A small sound classifier, trained from scratch: nadamw at rate 0.0022.
Rows from block 5 of a small sound classifier, named by matrix and row number. Rows with one number belong to one channel. Each number is 500 + 25 x the weight over its row's rms, rounded and kept within 0 to 999. All counts start at 0. Numbers have three digits each.
Before each channel's rows are labels from the 100 clips, of 14976, where the channel reaches its highest value: "strongest on" is what is common among them. Only what is clearly more common there than usual is listed. The data: synthesized solo parts of chorales (CocoChorales). In brackets: how many of the 100.
# convs0: first 3x3 conv (model.blocks.5.convs.0.weight, 96x96x3x3, standardized in use, each kernel summed), inputs 0-95
# convs1: second 3x3 conv (model.blocks.5.convs.1.weight, 96x96x3x3, standardized in use, transposed, each kernel summed), outputs 0-95

strongest on: tuba (87); note G3 (68); note A3 (33); note F3 (30)
convs0.93:527526474511470472488480490535512476515562541539508504537475518536508498551501464515464517484501500513474494470493495529493512504505462526487536510512489551491494518538495539471468470443508493505513527483528463549474530526494479491491522478455501518505490498476464507536529521493504491528
convs1.93:457479511534495496475525494518519491518465505504498491517481499456530465480519531518471482484460486483537530520491505551485550511486525503465482489488538534478514520516452458485490506505539452535466466486499528472486510544483528490531470469460505513496486516514495479478464526478503494546

strongest on: bassoon (79); note D3 (27)
convs0.6:512479510503485495473504515541571496542538534536526536502502529518515538548480514511491513512482552494504505513503538509474515533505533488489516492486533515480482504465481478518504523482491537507498516506492503518499497463434522512501543473467483499512469482499472522489515425523499482460
convs1.6:451476494472520543484522495472529529482544530494542525491493517476508542475505562492502512492510474511493478530500449540511501515511456480459532533474460508496533510468520508531508524482506496536473512490501498512453469480519562508477482502503532477489520491503502508530494491493551484494

strongest on: trombone (60); horn (40); note A#4 (37); note B3 (28)
convs0.85:532489499527482477476456509519511495511513528539517482519455572530519480540514480527487515525528519524468534480476472553501509515517502555486472476500479523468484528531466511522540474484508511527489540469513497491451498482499484470473496522487480515490491498474527524522522467535494475486
convs1.85:508517510521443477489527515527500477521456482528471480559455483509491477525519478506514506528491484500522543527446551470507513482463539467473448515497501468512528503514464495470480512501507482478489455477482504487513494484460447501502509503514473518518513504519521508466542525492520477493

strongest on: clarinet (100); note G#4 (78); note D#4 (35)
convs0.86:536497496476458503510498508546559490508560527521499522502499523526490544502498526516474510475468521541519497498521495539485526495498498489507519421505499519485534462483452473489496505489512516492477500520495476535412492482513536520490497487514498513528516532493483487531515470503506496468
convs1.86:500469535517512534460536509451522575520524489506485509482509495506474492501489471550523493437526513516515470512502514497513446505481477492519448554501470494489513463502526478485488530509527518502539512472505479526482520523518504530553494507518481540488513525533524515497509503482507520488

strongest on: horn (94); note C#5 (48); note D5 (42); note C5 (41)
convs0.16:494498489469509450507516481537550509486545529531517520537472548489505550533512491527527492516516500509491460491507484522482520457467513533441534501499500511498506498507510522526509472501542534488481527520465460533476479513449515474500506491478475510488465536455488461500506494509495482478
convs1.16:508492508563517472537492528499526472524476513563476476470488483501475479485485507472484485510503498453471504478501535488485495486524497534504483467506533483488497505568458500452511500473526450508478544519497497477541521514516501530498482492484526494460503538510493566472501490489488521490

strongest on: clarinet (86); note F5 (43); note F#5 (33); note D#5 (30)
convs0.9:525479542484478501481521548549530525513520513527509503477479520505500534531529496508486500499485511525501517505481501505507510473499477502454486459475467511527530482523441470523500502513540523522450491539494493528448521485499516486475464496501500458538519539514485537545518492483514457459
convs1.9:524511509509500468449516498493512542522498542502472495536483535501518525508490487511540487471500478491498492527500534496476504522508510536538471550499451544486517489530550527485539515543507474507562471515461512479474497520531458491498523529538465522506503470505513471506509527524529515509

strongest on: tuba (43); note G3 (33); note A3 (29); bassoon (27)
convs0.33:524539488539508450472497499556528495498517499575533511542513533513503507512511467488494510491491501501470493473452487536483518520456534545461493502491507490493512499518483527527527483496519522489503453508494521527511477491454531481481533498511478523496488493491509527563503504496512460454
convs1.33:473495515534497485472525511498523501530468486474455517490454511528514479498506530493455456522483462488500497497501513535517505505491544494474528482519548526499488521493458502497519486431483436536475498527515496447494511523514523519546494510480490510493523550490491531501462514469504534516

strongest on: viola (99); note F4 (42); note E4 (36); note D#4 (36)
convs0.2:503470537478503526458535543518528440513516529508514532526472509534500491495524493469500542533518506506503475500494530539537506481491505505504526476479460534497526495517520432496487526474509514503472529510528515522454474493501517525475511482473516541474549520484501493522468507518505487448
convs1.2:521533520496445465511518501550476513500528456501451536480470472484512513557494485514520478512532526506506498508490522468535530529469506493483472497533484471498487496492510527428548534501491539547518527491484505533507476480529456512488507487491493522508517530509506484498487496546494470499

strongest on: cello (52); note A#3 (35); note A4 (27); note B3 (27)
convs0.32:500461525494493483463498485547497517500519520548497478512474545497459493523476516524501547501555540487489517517491520546514523467479480502490487500499476560459517519471508484525471501489481537544488539493518498530478464504519467512493483477506485483481521517511506537518460492541470469467
convs1.32:524515499515465475508504489524489483544465524527504494546509489490512453555488500507553498478498457513464520482473551493504517489488520494515496510463499463493509521474538505493505508517516517490533490469459524518504486526467450531456491556532516487539537449482532475494496504514503513494

strongest on: note F4 (50); trombone (45); note D#4 (29)
convs0.13:490507477519557504464453471523519469496518552493506505489500556521518512548513466488513492505532536519535483471515489528511484487517536499500502474504477515491478513508511486457531531489517542496483512512498520513458447501518572493478502519451492530473522499484506492487500467484499469459
convs1.13:476531491478506498511429519499537506516484477448484506494508493524523545466490483448468465534514542506510512526487442509529483476511487457487518503520534527446526494491480517511513482536495527539506512511476453499513495485476512472496496470483511511469484532505495555533505490525522487489

strongest on: trumpet (48); note C5 (36); note A#4 (30); note B4 (25)
convs0.58:495492521515514494490488477523547479542521499550484480514522556520510529521490525498488495480498554494508460491496517561498497505478468479513518509463484537511506487482509490546491534445506572513492547463501491531489507499525451523511493499487496501494491506461526488494537488458503480469
convs1.58:475489508520547483489534495495514510512494508502533562512528535495487447502498535464529491517498507551499487484499459504510509547496521485520531485445540509481488514503507534523513517505524498538496498496536511501486491518486502506456476474476525453484491543487462483556536481440503511490

strongest on: bassoon (75); note A#3 (53); note A3 (33); note G3 (26)
convs0.68:502500498481500503485466458502478496491500511465435516494497543502514497513529477536485491505490478513517497480504515492494484573452514483476526512531497491495480527511527501463509524465507512496482525498503451487479513509487505485535485499484506504537449504488554485576427524524517496519
convs1.68:480488521482497499459470464502495464522484492517546506551457516458535454499493507508486506483503506530500527481474496524498522446474501474512541491480493515479520486519493482537499562526526515477486496490494534499516488501474531521443515485469500495537489496458492473499480517480478467569

strongest on: clarinet (46); note A#5 (38); trumpet (37)
convs0.52:501528496572464474486513473496476492525499509539538480521490502493467549544481493520522482502504500499472501502474473511482517503479499539481483500500521529460536449527495485502519477534517462482522491519492528507524507466496515458525496495501494529430522520469518520526507482486521461442
convs1.52:463480514544520459491541487516492466509474494520459506469480547511543476513459514465512442491499538511504488470474544509499510463470513503489532475462542500465492515507489527488490509478508435503475505538520495483497501541511482533495506476461499496501500530525489484526477525483488532530

strongest on: trombone (61); note C4 (59); note B3 (26)
convs0.25:519472501506463511481521541509489468493482497516521512493483529537501522535470497512481509537481517515489520478490466550512481499523462504483475505509439548518538520512536428534504505487492514548483532497530508508488515490492504521461515487460455513515504551521530517484483490541510479467
convs1.25:533558522461490479517510466560496497492482488490483486503462521492512528451444472496501470515503514446505506539514530490525572504464515531482493478480480471511478575539504495503520516513517519509505507521498524501490504470486496502481527522503500504496497494492534444478512480498518495523

strongest on: note G5 (47); trumpet (47); bassoon (28); note A#3 (27)
convs0.23:572477499493489475537483477520473509484512480464522572487507514511519524542484483482457537500460504480497487519496473523471506506496514490489487539458489516527516528524492485523526523478505539507507515466497496504524522509472494524516490512505507444468434528511479501508522476551515513468
convs1.23:539462510456508506561488506530497455543471551559524469505544494526477458488481479490514507472491488514513491503500535489446505516494494499526470479486490489530512491528508536519507465530485540522489462489472508504487487463484462512459547504519476503510493479505484495507510454492489493517

strongest on: clarinet (78); note D4 (71); note F#4 (27)
convs0.91:512460542518487483483508487480508509529542532543489528537510522504476535553522528511461492493539518510526476528522476510523532469537500501502474487501448516502499526502497517515502460488506518520481517519506472526503513497475509479484495444473522498453519507504533479531476492505518438438
convs1.91:477512533543473479455480534498506517478502488450533520524487510437506468466527452523488471501467516489505487498502515512529468473505484515486473533519460494472495518520495447523476516550537484470494502492466513472508522543519534491522516505489457488513514496492506472517490487526484560497

strongest on: note F#4 (66); clarinet (63); note E4 (31)
convs0.20:518520487492502514469522483490502503547538489485537491532500533522490524526474494523496513529518492522512507530504491539482551499523513514480479459528493514483534481485526471510493474487492511476506508501489516553482491461500479550489521457530506515493481503506499467529510483519466503386
convs1.20:496500471491507503440484498494503491482505531500511514514529473515508532445493494530477527481516476493507525445522487502509548484507516515526493465494457515522517504512464459511513512493536510529467512470518459527498514543453546520540439457523508483530509497493496517518465525482525485532

strongest on: oboe (55); note A#4 (51); violin (38); note B4 (32)
convs0.92:512456492485472491445501503570509492518534508518470467511483497536502534538524499504484513504480519498546501472481514551518526483492511493522532478472460537513505495537463454481534464503506501522486553516500508521486506487485516499484510493516548493510499529475525494559493495458503485460
convs1.92:487480491522497495463529494498498556485505486481481499523470483467505478511522500538505492462483521485529540539511512502504461513488502473485483540508486545475496490496516479519484520509523519481532495475498542491474519555468520493543537529472436478503511479522553484515476491567504481530

strongest on: horn (70); note C5 (29); note D5 (25); note C#5 (25)
convs0.14:511540492544491502495475557507533465542541497492511499510458513506505508475488512520508517473483518530487509460561542484485508552490510499476528425499482486512497463494517535497504492482470488509502501474502526493436482490515487507493473471489504535524501471513485493487511497529561475471
convs1.14:483444496532511459503480514484497476486485491537492497479477482534532485505509529463486492494526507499485507492462463510505488491484492495503480461513554461517505502529475514489537457466482511492444509452532458509550542541506510511515461460477532510482488522501488519510472496520448534496

strongest on: trombone (46); violin (45); note G#4 (29)
convs0.11:524446493509475508494480516510492491526503508495522530499476504456484519549479495489467545543444539496492465493519481560508523544487505480470517511475489507532528502541450488508510535470533529538487528498496501495507512449488537521487503498492477486484446522466510546512478504504493503494
convs1.11:518503457476486507532476489511469485497486512543477469519482521501522477497543533458507535523528446508511471497494508525525493477460507507520516486510448467498475521534523468489480471492526433505439545553464512464513493467541502503505496510510536488513504511507503486467506506509507497516

strongest on: tuba (60); note C4 (55); horn (31)
convs0.54:517493513502456449493508491506527545524520523499472475496513518500547549545501528516511474489463486498498507477467493501471496495497469538483504528460500548523525542519535500540475510532558481484482493475479458522465485486481510520507491536513536502498511497476504483470528524484499515439
convs1.54:494498526507522509507503511478514474516551458507492487475487497463480526520454501499480517547501499483528509505516469513521476494523455507469484513513512463508551481516470480501488553468503513515487535475550463522515546517530525469506479479479530521445471513534465555494488480506509482476

strongest on: note G#3 (88); bassoon (85); note A#3 (41); note F#3 (30)
convs0.59:559508479480515509540480492506486528497486529522503517470470559547525523505508482525519472485526501534525447500503438498522487461504502523490476479486461510509502490510495513502516455542533508495483453483512464507492550480511501508494523542532466492488489530518513492473470514535468487471
convs1.59:507462529467535511568479486511555509494501478498523479486522481514519553465488482488506498501512527507470505524448497512529537492499457511481492477512475490538502486505474515520460483462491522481529478510462494518491472491494450476526473516517492538483488482492527540453526482544488497469

strongest on: note G#5 (55); flute (50); clarinet (49); note F#5 (48)
convs0.38:522523496469471507474440493533547477509523539541519480473506523540497522496504481499508503502530525540509474493537538527473485524520517512467483461508480505509504480491508500525493516484490539512474468472499493529455521506482544509484473514440467520481513479499558506507498471485501480444
convs1.38:486508486497493509470488545516521559480529476458468505481440533506483528453508513492490517495502514478501507499540435495511469471530484497501499509543499535492525509552499500524497518509509514504495503507499492516487525502482530555524500478501489467459486489508436535509482514533547541513

strongest on: note D#4 (51); trombone (40); note F4 (39); clarinet (39)
convs0.73:518455525458476498478525512563480500540539469479507508511477513533535499524505520507483521484509523504530477510486504548546512480483507476495480504464463534497526528500453482502522498517474543514484529486520492556507520524466559483495485519482511468507499496523506480551522514472493474477
convs1.73:476489523500466484516480517520509523465482471502507480504470519469536494471489506531526495471538490513554532524457509520526499537514485454490455468474507501515503546555531509512523462504552506526520493485483525454500477511462484514529493514520476504494539481519474511477532465490521474535

strongest on: cello (66); note A#3 (59); note G#3 (43); note B3 (29)
convs0.21:523454492468513502480496527532514512484513540518512497476460566500515481520535491514493515526513527492562508469512517519526512502481519508453459500479453552465501524516527504487500515487485544511513510481526450512467494501475539505485476458516522463486481515495527490510456515519495475470
convs1.21:514556497494467498489454540470550474461513507499547514516503478472535523536515474468498483474502514507513474484470518539511474472502540490520495500515488478498533516544490516541515509508464538499511496460494465518493536521482528514485509539519518490441514495478483511527474494475504539459

strongest on: bassoon (30)
convs0.27:460498479506476524467528481506557482491539496492548487511489519534505448554493519471501491567500540549509534461495461525483460505480463513466514546491492516497497526521538485524484485473522522510528504475522491517488467464497488506498512452479508517491477510494493504525511479519478494493
convs1.27:523537504441507539499540489447512502532487497490515520507528518507502535475459466497504490519491481472506477517525520486522564531548527489490479510484476507511517538470491487498503517524529483534477483499514467501477517473509539507523485495486519524470481480500493470505448524432493459469

strongest on: note D#5 (38); trumpet (37)
convs0.72:496470523495507498529482518524530494481510538514414513479496545543514481504507549518523510478525472504496451456511496557500512511482512477466516485491491509519445506480518524455493548470523546500472499499528513520458469510508522489511485509498512537530512487491513502484523488537525495496
convs1.72:496498512536494486508538484485500460495525501489507512453516499520531450514489488475482499434525506508489475456506522540506514489488509544537552487507531441512502478468480476487488526444501505502473515516506491479481506510510492511505472435467532464494487540506488514545508533501484527527

strongest on: tuba (76); note A#3 (34); note B3 (32); note G#3 (31)
convs0.88:477527483499495481514528501514496508507548576495516505474544531460513545532497481508508494540524495509496469446478499497453513454525446514499513506494494544472466528503505519525501498491509498468523491498508497513466472529466543508466474504504508480474512513523463462488545476487503534496
convs1.88:476495538506566494499532515503496508523471494475492530498499474480433490532455518507457501533505508498493539485519466497458477534537467480486507470485518518484531432491478487504497505503498479506498498497487490520547537516485503471509510484488508533469440477511504544519456498514531503485

strongest on: trombone (51); note F#4 (39); horn (36); note A4 (34)
convs0.45:477521482501555493470534478489539465535451485476512480499499457462469530506523471525512511530533505542499495512481505433464489488487485527495496505489503517487546479527477515508465483516499494496509491532499487454511503488480530477485559485457472468516491543485500497493472535461504490518
convs1.45:511483443507557515495525501524468457492516526500500506467514455524500495514496504510505527485540522511468448450513519499495510473480479518494518485472512471498477520491486497452502492444505495501465526537508514522475523505522482473501462460438519496540474470504474479486518548501488517527

strongest on: oboe (80); note G4 (50); note A4 (31); note A#4 (31)
convs0.48:526516486452498458475497464524541503523482514521484524504475501479490509526524506520535510470537503532515487469505430450473483547478468504476495476510494504465520502520512507517445519508497476489477513510496460466498514507501511441518533509495516480490485505505547477537460521524525542506
convs1.48:506473513500475458494502476487438506495468528510505496530488490472480456543519465528558461451540466514505504504483526504456493445476510491534522500451535498470501498503489499486483459500479473484513483483487556489487480536496495542466479519479486483512493511508496505510486493511472462531

strongest on: trumpet (100); note G5 (42); note F#5 (37); note E5 (31)
convs0.69:503471499492492484490536502533493512511529519529512468519478562538485477503508557539484524493516494509554483534524528518522512515499528553487452458460459472469507503519490497485522521486450474513490513481474495514495492474499496503493529447531510481485482489492495517545494489525503462454
convs1.69:518505521479525530477519514477526531497518514514548529525539501509488497455489500514486502494474524517474460496498487508524467506498458498473524529465455502517550468487532460517485523552524536474514443478527466499472533481492541497506498513530475523473476486479507474527531496474478528470

strongest on: violin (81); note F#5 (32); note D#5 (28); note G5 (27)
convs0.26:479526502541505515524521525509488473489526499500508518532518524555454489536463543485486516521484520523539495505498479553531520497497486474497488468513462506489502474447510479517476508454480507542492512481503487532489514503510430518499504459505505517488510436508524520501509454543506507476
convs1.26:542536472538506532521506470472485496472511472523475476441485486512468466505519487511537513523535505485462469478525559451504485543519512536519518506482497490498438472512510506469492486523478507447554496490532509513524494523546500493505509522495454499513516513480508476498512502517504480512

strongest on: cello (61); note F4 (28); note F#4 (25)
convs0.79:487486502493476527432515494558529470532514492538544475493486517459479468510528469512548509511503493493444466510496492505519520507523509525449521523463506489492518504535500488510515503487536524511485547530488530487461502485457472512484522536495490551514502525490491478532463469496497494486
convs1.79:503520482447469511501540495520505511499573513471494501500520528477488543495516549503523537507504478489465495485532513484502542496470470527457508500514487485512484527491556482522555503498500527503483543471491545567481488511505485518519530512480531493513562474475495509500489493507496495509

strongest on: violin (48); viola (39); note C#5 (32); note D#5 (28)
convs0.4:539482512556520499534508502533517481535549504515471537520497502528509532566454510482523544484500504473496511478504503534467495506509504545500477487471473506513534516486476493512474476494508545470493457535493480544491503528485493518499535529478523508487512496493493490505549492504493497427
convs1.4:469475498514516463504538499515489473544497509500513491523510514518482444538494520488474487485483507570493561528472480531471520507509499464450503482481533540503515481499491554487497494488489484532503492530506529489535521467463498463484472467460526509483494516506473497511463482512534537527

strongest on: note F5 (37); flute (35); note D5 (29); horn (27)
convs0.53:452507544499483489530490524519522484460536488507494486481461509488488534485441519493502521509495527522484489517516522504481517554517507467497503508499463483524503507490516439511509483488515506540507493496532512470499423481447496544505476480469512520506504516479518546469528485554511493481
convs1.53:515487513522499511527487538507516522519532509523486474521458495518471531492474544524483488543480489491529475508506474492522495510536497497503480492486534486523471469458491525462517480488486448493498473496494461467527561481557479442507476494540499494495471509537469504462490487519478510451

strongest on: viola (48); note D4 (46); note C4 (37); note C#4 (29)
convs0.3:500477521510486507502501466519526470555487545552485537532479515511506478550482534484549519490529522471495456489505513504514511514492505474500476492491475543458539513493489484488459527488495504455463544501526478480504531503518468465533521530493511543487467482491545497518504464507503530497
convs1.3:493517506523498468519509447503477511501474485520501511482460565473520484497513527496526458517504491505536532493482488539481553502482518459528518493495487533460493522463505522509479514510499448525514492516484545440481481481507452482459490501486512466540494505520510458528501488486471461501

strongest on: note F#3 (90); bassoon (89); note G#3 (45); note G3 (30)
convs0.87:506496502487504500471493497525503506512531533487507509512462560535540511556505510545481504448528492479510469503526503537478512546517498525500531484453461479484533535476503515484485487482501490494488516537474514549443500487514484546543523478520521530496508489497504514554495483473513475481
convs1.87:483519535522504514532510510487533505506466474536482459511477530507525459486515469499498451515475509525488520527458486535467502517470520512504488540469527477512503511544508473486491521484505478467493497478514541463526508499494520477559488529460473557492482563503524506489487473502462524502

strongest on: trumpet (72); note A#4 (44); note C5 (28); flute (27)
convs0.12:536513495489501469494482449530531529494496487509488527490489526512519525484488520482530505457497451525488514510498443473421506504483482513498489475527484500507483478494499507511477556476522544514476470523494475477488524491505528432484486522563532507533474510505512498487508518470516537488
convs1.12:562506493473449464514499476539481478488523459451469483469493476529513510502503460519500512495532496499523470497479507451497472460502529519509496483499499438510492529490511510452509502505478525454500527500506499531490439508510505506513499507517482511548511515466513476449513460494502460491

strongest on: clarinet (54)
convs0.42:506505491529481424483527492479470513520515533501498530513515506517497509574518518502503478516531558487494502508490487515472520507534465508515542452465461556508496503515487465489480453493522521504492533520511481530495515474527524517440492464488492469505531498484501498530534495504488518488
convs1.42:464470502489544523479516521468464513513490529479513513543536494436479479560512472534499492461506500526526524532523483535470485508511463484482515509471475503477559475476493490544486505524495503495504512513488516487488527532474502477510501475488455518477473476530507506521470519495561517495

strongest on: bassoon (63); note A#3 (44); note F3 (38)
convs0.0:530463504513454492509495515527484481515515471533493531500534518503502540557508480489414523459503532492515466498487501519504526514509511516503504489452484502518535508525456464514516505480536519528476521537472514520483538502476521510530476511510482498503502503473540510522537501536469456471
convs1.0:514503512447453519491487499534524498523516540510482528515493504523501475545523504527545468499447507507528485512505508493543528502472501518518519526501521495476430564514515494487489489505456484504477492508487537501494447471492507495501554526493510498498530505512466469501510465486518509561

strongest on: note A#4 (56); note G#4 (45); note A4 (30); oboe (28)
convs0.17:527468482530487478516499474538503510545556503518483501541507480525487539511476508472477520490519531488541474462490525522511498495453473526493544519504523531491544492486504509532491488457510534481501515485475489533464497504517456531510515498493544488486490477494545496513533469471480501434
convs1.17:489499526507538514568497467500526491511495495517499471497491505470510484533521524513466461481502523510498547541524495510490484527471511494456539488472575512453492549465464472482527501511524471508479525494486516485506461465465515503483512502473504519513493537517513498495497434474499496506

strongest on: note A#3 (46); bassoon (43)
convs0.50:508457515545506510508503508528503488506491492525549541502496542505496487540483550524517523511473497456509500527482479506465487530547492490488500529472485493480544519481488493493472521470467513512501557523492496480494477482492497519549539455536526498458509475499509494543508471496478464443
convs1.50:488486510480512482538492508505509523487487507501541501505507459523498478436497493529479445535484521511495522512493511487476467525474475508474458452540485496543517512533511508528500482510537536519471539496477517481510516484473530450523498479469465517510479512502544545457499487539502539528

strongest on: cello (65); note G#3 (48); note F3 (42); note G3 (27)
convs0.61:556459524485531469476494512498501505472502482492518515516518538492522491508498510463476512498430500479525501545543489505491522489513496485509500504451475459525522542517529462545461530496523546522465501514483486496475530493509492501490466501510535455469512515523453464534496516502526503478
convs1.61:527510533493494476525461491477480497493454473528548481503527497527476444451520456486500488487540520500476482524432503482500477501504523505529451501461514467532519483523498511530457486530521546498506501484499496472491477495466510475464522509530474513504486512454529514494502496479467469506

strongest on: note F#3 (67); bassoon (49); cello (47)
convs0.22:537498476467497518509478504522521517465509512527497475496510528475509504519551456505525531451501507529446496452454509546501454495515497518469472503504481511523509541496515525500510524458523535544526527508506502516517497509495487495533532523446465530480518537512522508491542476493519505465
convs1.22:468460515475516539488527513445530495557489531527520500489507524470507498477483522497490536488491457523515489545515468524490489491509475476477498513495517538525537494520493500585494505509509500510486486510528465493500537484482557505476460487521498526456496492521487525485513499499542505453

strongest on: tuba (76); note F3 (38); note A#3 (30); note C4 (27)
convs0.56:541489492476509492526503518507496529517509513510415530474518520511521559533499486532493493546485472491478497508467497509475522484527500520465475485475510535473503523507488512471500539486515482506494462515507544529475474467487480517449503531526491531438504505503473525503516467542478480479
convs1.56:495472508501515539550475518520531485530576484504517475511478473520508513508473535500472504553481488514566504501491487507511511520518478501486548516542508519520514535488471512532525510501526512500475515515508476498511541467528542458499482473484514471470464525501472486482523455499542500497

strongest on: viola (39); bassoon (31)
convs0.37:498482507493482495512524503515492511551550557521504492531533531504504504527489522506516497510495530473513457435502478540487502515482447483516505448495477535494525490531444460506484517485527549462459536514517520535474529480528498500463505504479493520523496506484471511506500506511502536474
convs1.37:461522498491538495466533460482442537497489498489539546495528513445500491494491520511497500485509515512493519486525498520533561529461488511533545524493447537447513483503527503529477513513496523545543501481528510516458482525506500505505512492492528497500521468486511479535477515467490495521

strongest on: note C4 (27)
convs0.65:545466485500508521474466512540526433511512527511524557491500526523520490524484481537535528500499509507511463495529534529479455563497502509489488527489491490491520548503496540492497543528507495506492545502508527487549480483482510496516545490479522515492490483503498486461495469520518550483
convs1.65:536523489490499509492503477486504567485504532496542481517505514480485527521505499523543494502489448505506496506521535524493492477530527515514506524506467532500507459487516484471511473480480467501533468495474513470455483492541469522491493572555468522518525493507502496439518511474490473457

strongest on: viola (100); note F4 (51); note G4 (39)
convs0.70:553470494484501555515478484514556461508516535524469546505518479538505558506550515476485501491463505430484490470515513505527511523505506500500466496467476477523542476517466540498487535520523518476521493506509518494505543501468529513512520530492500511476479521523486509467502517511523485499
convs1.70:496492490521503546510514505482533546488510484501485475469508478536483521535513528503515506511509479498505457506519496473487501549532512510498494477524527510473477505469506526524496475490467497499517486567490501467492482472588463511484503510517492479501506501518498449439493501488519506422

strongest on: viola (99); note F4 (60); note D#4 (38); note G4 (29)
convs0.28:490470530492516497459542486526505533531509532529478540522511520504515498543563506493496497535529507491506480512455492485538494456457495508490489481473484531526510532520475456528520537507479536504467477517541497482470492509495550508441535491488547495491518498500511501486477492524529489480
convs1.28:538523514480505441512517502513542526525477468405486510507493505460523474510530507511477429477513498507472488483481523487536489496509491495507516513500506533463524485473525506496471490518487503513553480506463509466494486503505491520471553504482495497512511489480504484563484528478476519517

strongest on: clarinet (69); note G#4 (58); note A#4 (39)
convs0.43:514486486473478471496488505487531483522530543525503528522519532549468494549484536500489452484494539501526485530489485535492509528550525507526533456502467503492494525522471533491483470499487536495479561496513475510508501472510456481447515497483461535485519473481520483530501475522488493479
convs1.43:472503518478520510452532515458489493500520523502532516507487506437503498488487480509490502449493472502534480531539491553485471506507466468490516561482463514467516489483496463558482520524524487522522487507483524465462523528527532487496495466487460528463504514524511498523477521518513530502

strongest on: clarinet (90); note E4 (42); note F4 (36); note D4 (34)
convs0.77:511500522549470483517511479512521455524490495529511507518511511498527519488534507507442499492496523506499535529478475551498540526526480509482505515504479473508552486490476535508485487493486494543505494515447456549452476507520517499501507491461514543483489478500539505513516461513500451441
convs1.77:480525463511507525495540494506523497464530476497451520503519440519465487468491498501518481487488527464471467473550505474524504512479477528476486495531488467515453480532494453539512475539507502493476505489499496549535503495476507501551488471516501491519526501538519518483547504543525475493

strongest on: cello (57); note G3 (52); note G#3 (32); note A#3 (28)
convs0.74:509521473474459513531509459510511528526572489490505509534496537522506530533486469517514515483518517499535452459509489500481463506514507498473496472507469500471495493525515499558504458512484517489480488463483473525485539481474518487514488515532459535508521539494519485530549478549514503484
convs1.74:513490500494467498507481489492525486513523515505530502497492470519519530465496484470523513535485536441494513481493500442499493468525503532488453476506528540541498512572509515471517494516487545475539485486493491542535507524512496526508549511504495479480523478513485522510571476537475510495

strongest on: violin (80); note C5 (46); note A#4 (33); note C#5 (28)
convs0.1:516478507495487521528512524527503475452535480477485503499492482497474485489468528521517538493500509500469477514507508523481548533545523512530468506486440504476513514477517479516522482490475533510488482467546546495494460526503460519468495463509533475469507519433514489506543529541508487475
convs1.1:484493488514445473508458507512525527527502501518469497493461525500487517441507484529506518514474493460501512518502469488497487487510548489529477488536519535521489494496517499465509483482511473524515459515521476476536520534524529502534491486567473489499482526504483557445483526516530484454

strongest on: tuba (46); clarinet (39); note F4 (38); note E4 (30)
convs0.7:496498514528474541494530514502482491491534510513484520501528464506461527492472517500506523536527508547495485525505520514511540526492477484506488474497425485528525496481474492508502455488483512509481518488543509494488480516495425552468486486514557500481501478461522525493535479487474513447
convs1.7:512535513518438513467453518524521489476536454491502510495502500493497530434506448520500502498493522458517500491544492460514464467515532503537491531529490514521505479507502469486493519506529533506540495476530476507520503522495542524533485480516454503519489530446479520489478496525527489494

strongest on: bassoon (75); note F3 (72); note C4 (40); note A#3 (35)
convs0.64:485517488527548527489527475518505527520506500479516533543486517471496537498479451545495546523499521475480462531464503521485520482508525501485452501517488484476539496486496511525494484529512501468526506503527528493527455481460505516446522464515510469462460534491494501516505514550477498456
convs1.64:477500477498517529490562460521529490529494516529512503485510512493469520469473514577486556489498470463500494464546505513503529518511482516503496492514484511490481527484484482461511542473505461545499487534511511505501551526526529500507472502512524516474526455504470514508492545513540502475

strongest on: bassoon (41); horn (36); note B3 (33); note A3 (25)
convs0.57:500479490481496497527528493555543498467540542550470540517514548501469522555494517512512508516488512478478512470502507551504514495446477498448456488470498496506480513513485508520473524513487553533486528504498511512506525487457515511471471471500502487513478474482520496519538488525486503459
convs1.57:510499505526497501480544503466488458544464536543546535502547515509526495559506522502525499485499473532500480510504524508478516490459527522531507521440490485502553487476512531474503527499504484499479494472510490483507485526482490553467454480532529527493486509467458508525494506465481509493

strongest on: note B4 (40); violin (33); note C#5 (28); note A4 (26)
convs0.24:497481523526497454537490479522495489482447535519506521517523551551535446543500577512502471512518522469503504461491468544487535502485488504492496500511464514517489512494528481517508521491494541488522510509491514482487473509517489473523501455485508512522486424491506493502531483501519488478
convs1.24:488524454472496496501467493518481475471496523506513515480507490555508500494476505504500537500500496509496465437521502513502545502481481513498535473509474498496486513472472503519503492485484499529453513534541499498446513491498472512490499484474555474520526464501470485559465556475488460559

strongest on: trombone (73); note F4 (60); note F#4 (39); note G4 (38)
convs0.5:502525476486506525492501497545534496529511533523486526491508510520491519511525526489507521446531503544514422516467501522483544494504514499463485464494501470503503448477479511488492523482517528496451533505468508511439473478514519499521484480526521493503492479502554477551520455498490486492
convs1.5:502532537495485482487514449528492548507549472469491484458471508507520496488507474512494479514510452491546490439529534543534473467488504491512498534512461508464478508519490453491491525518517478520533515500504527477493518514497474485525526494472484492560498519517524486541506491504484483548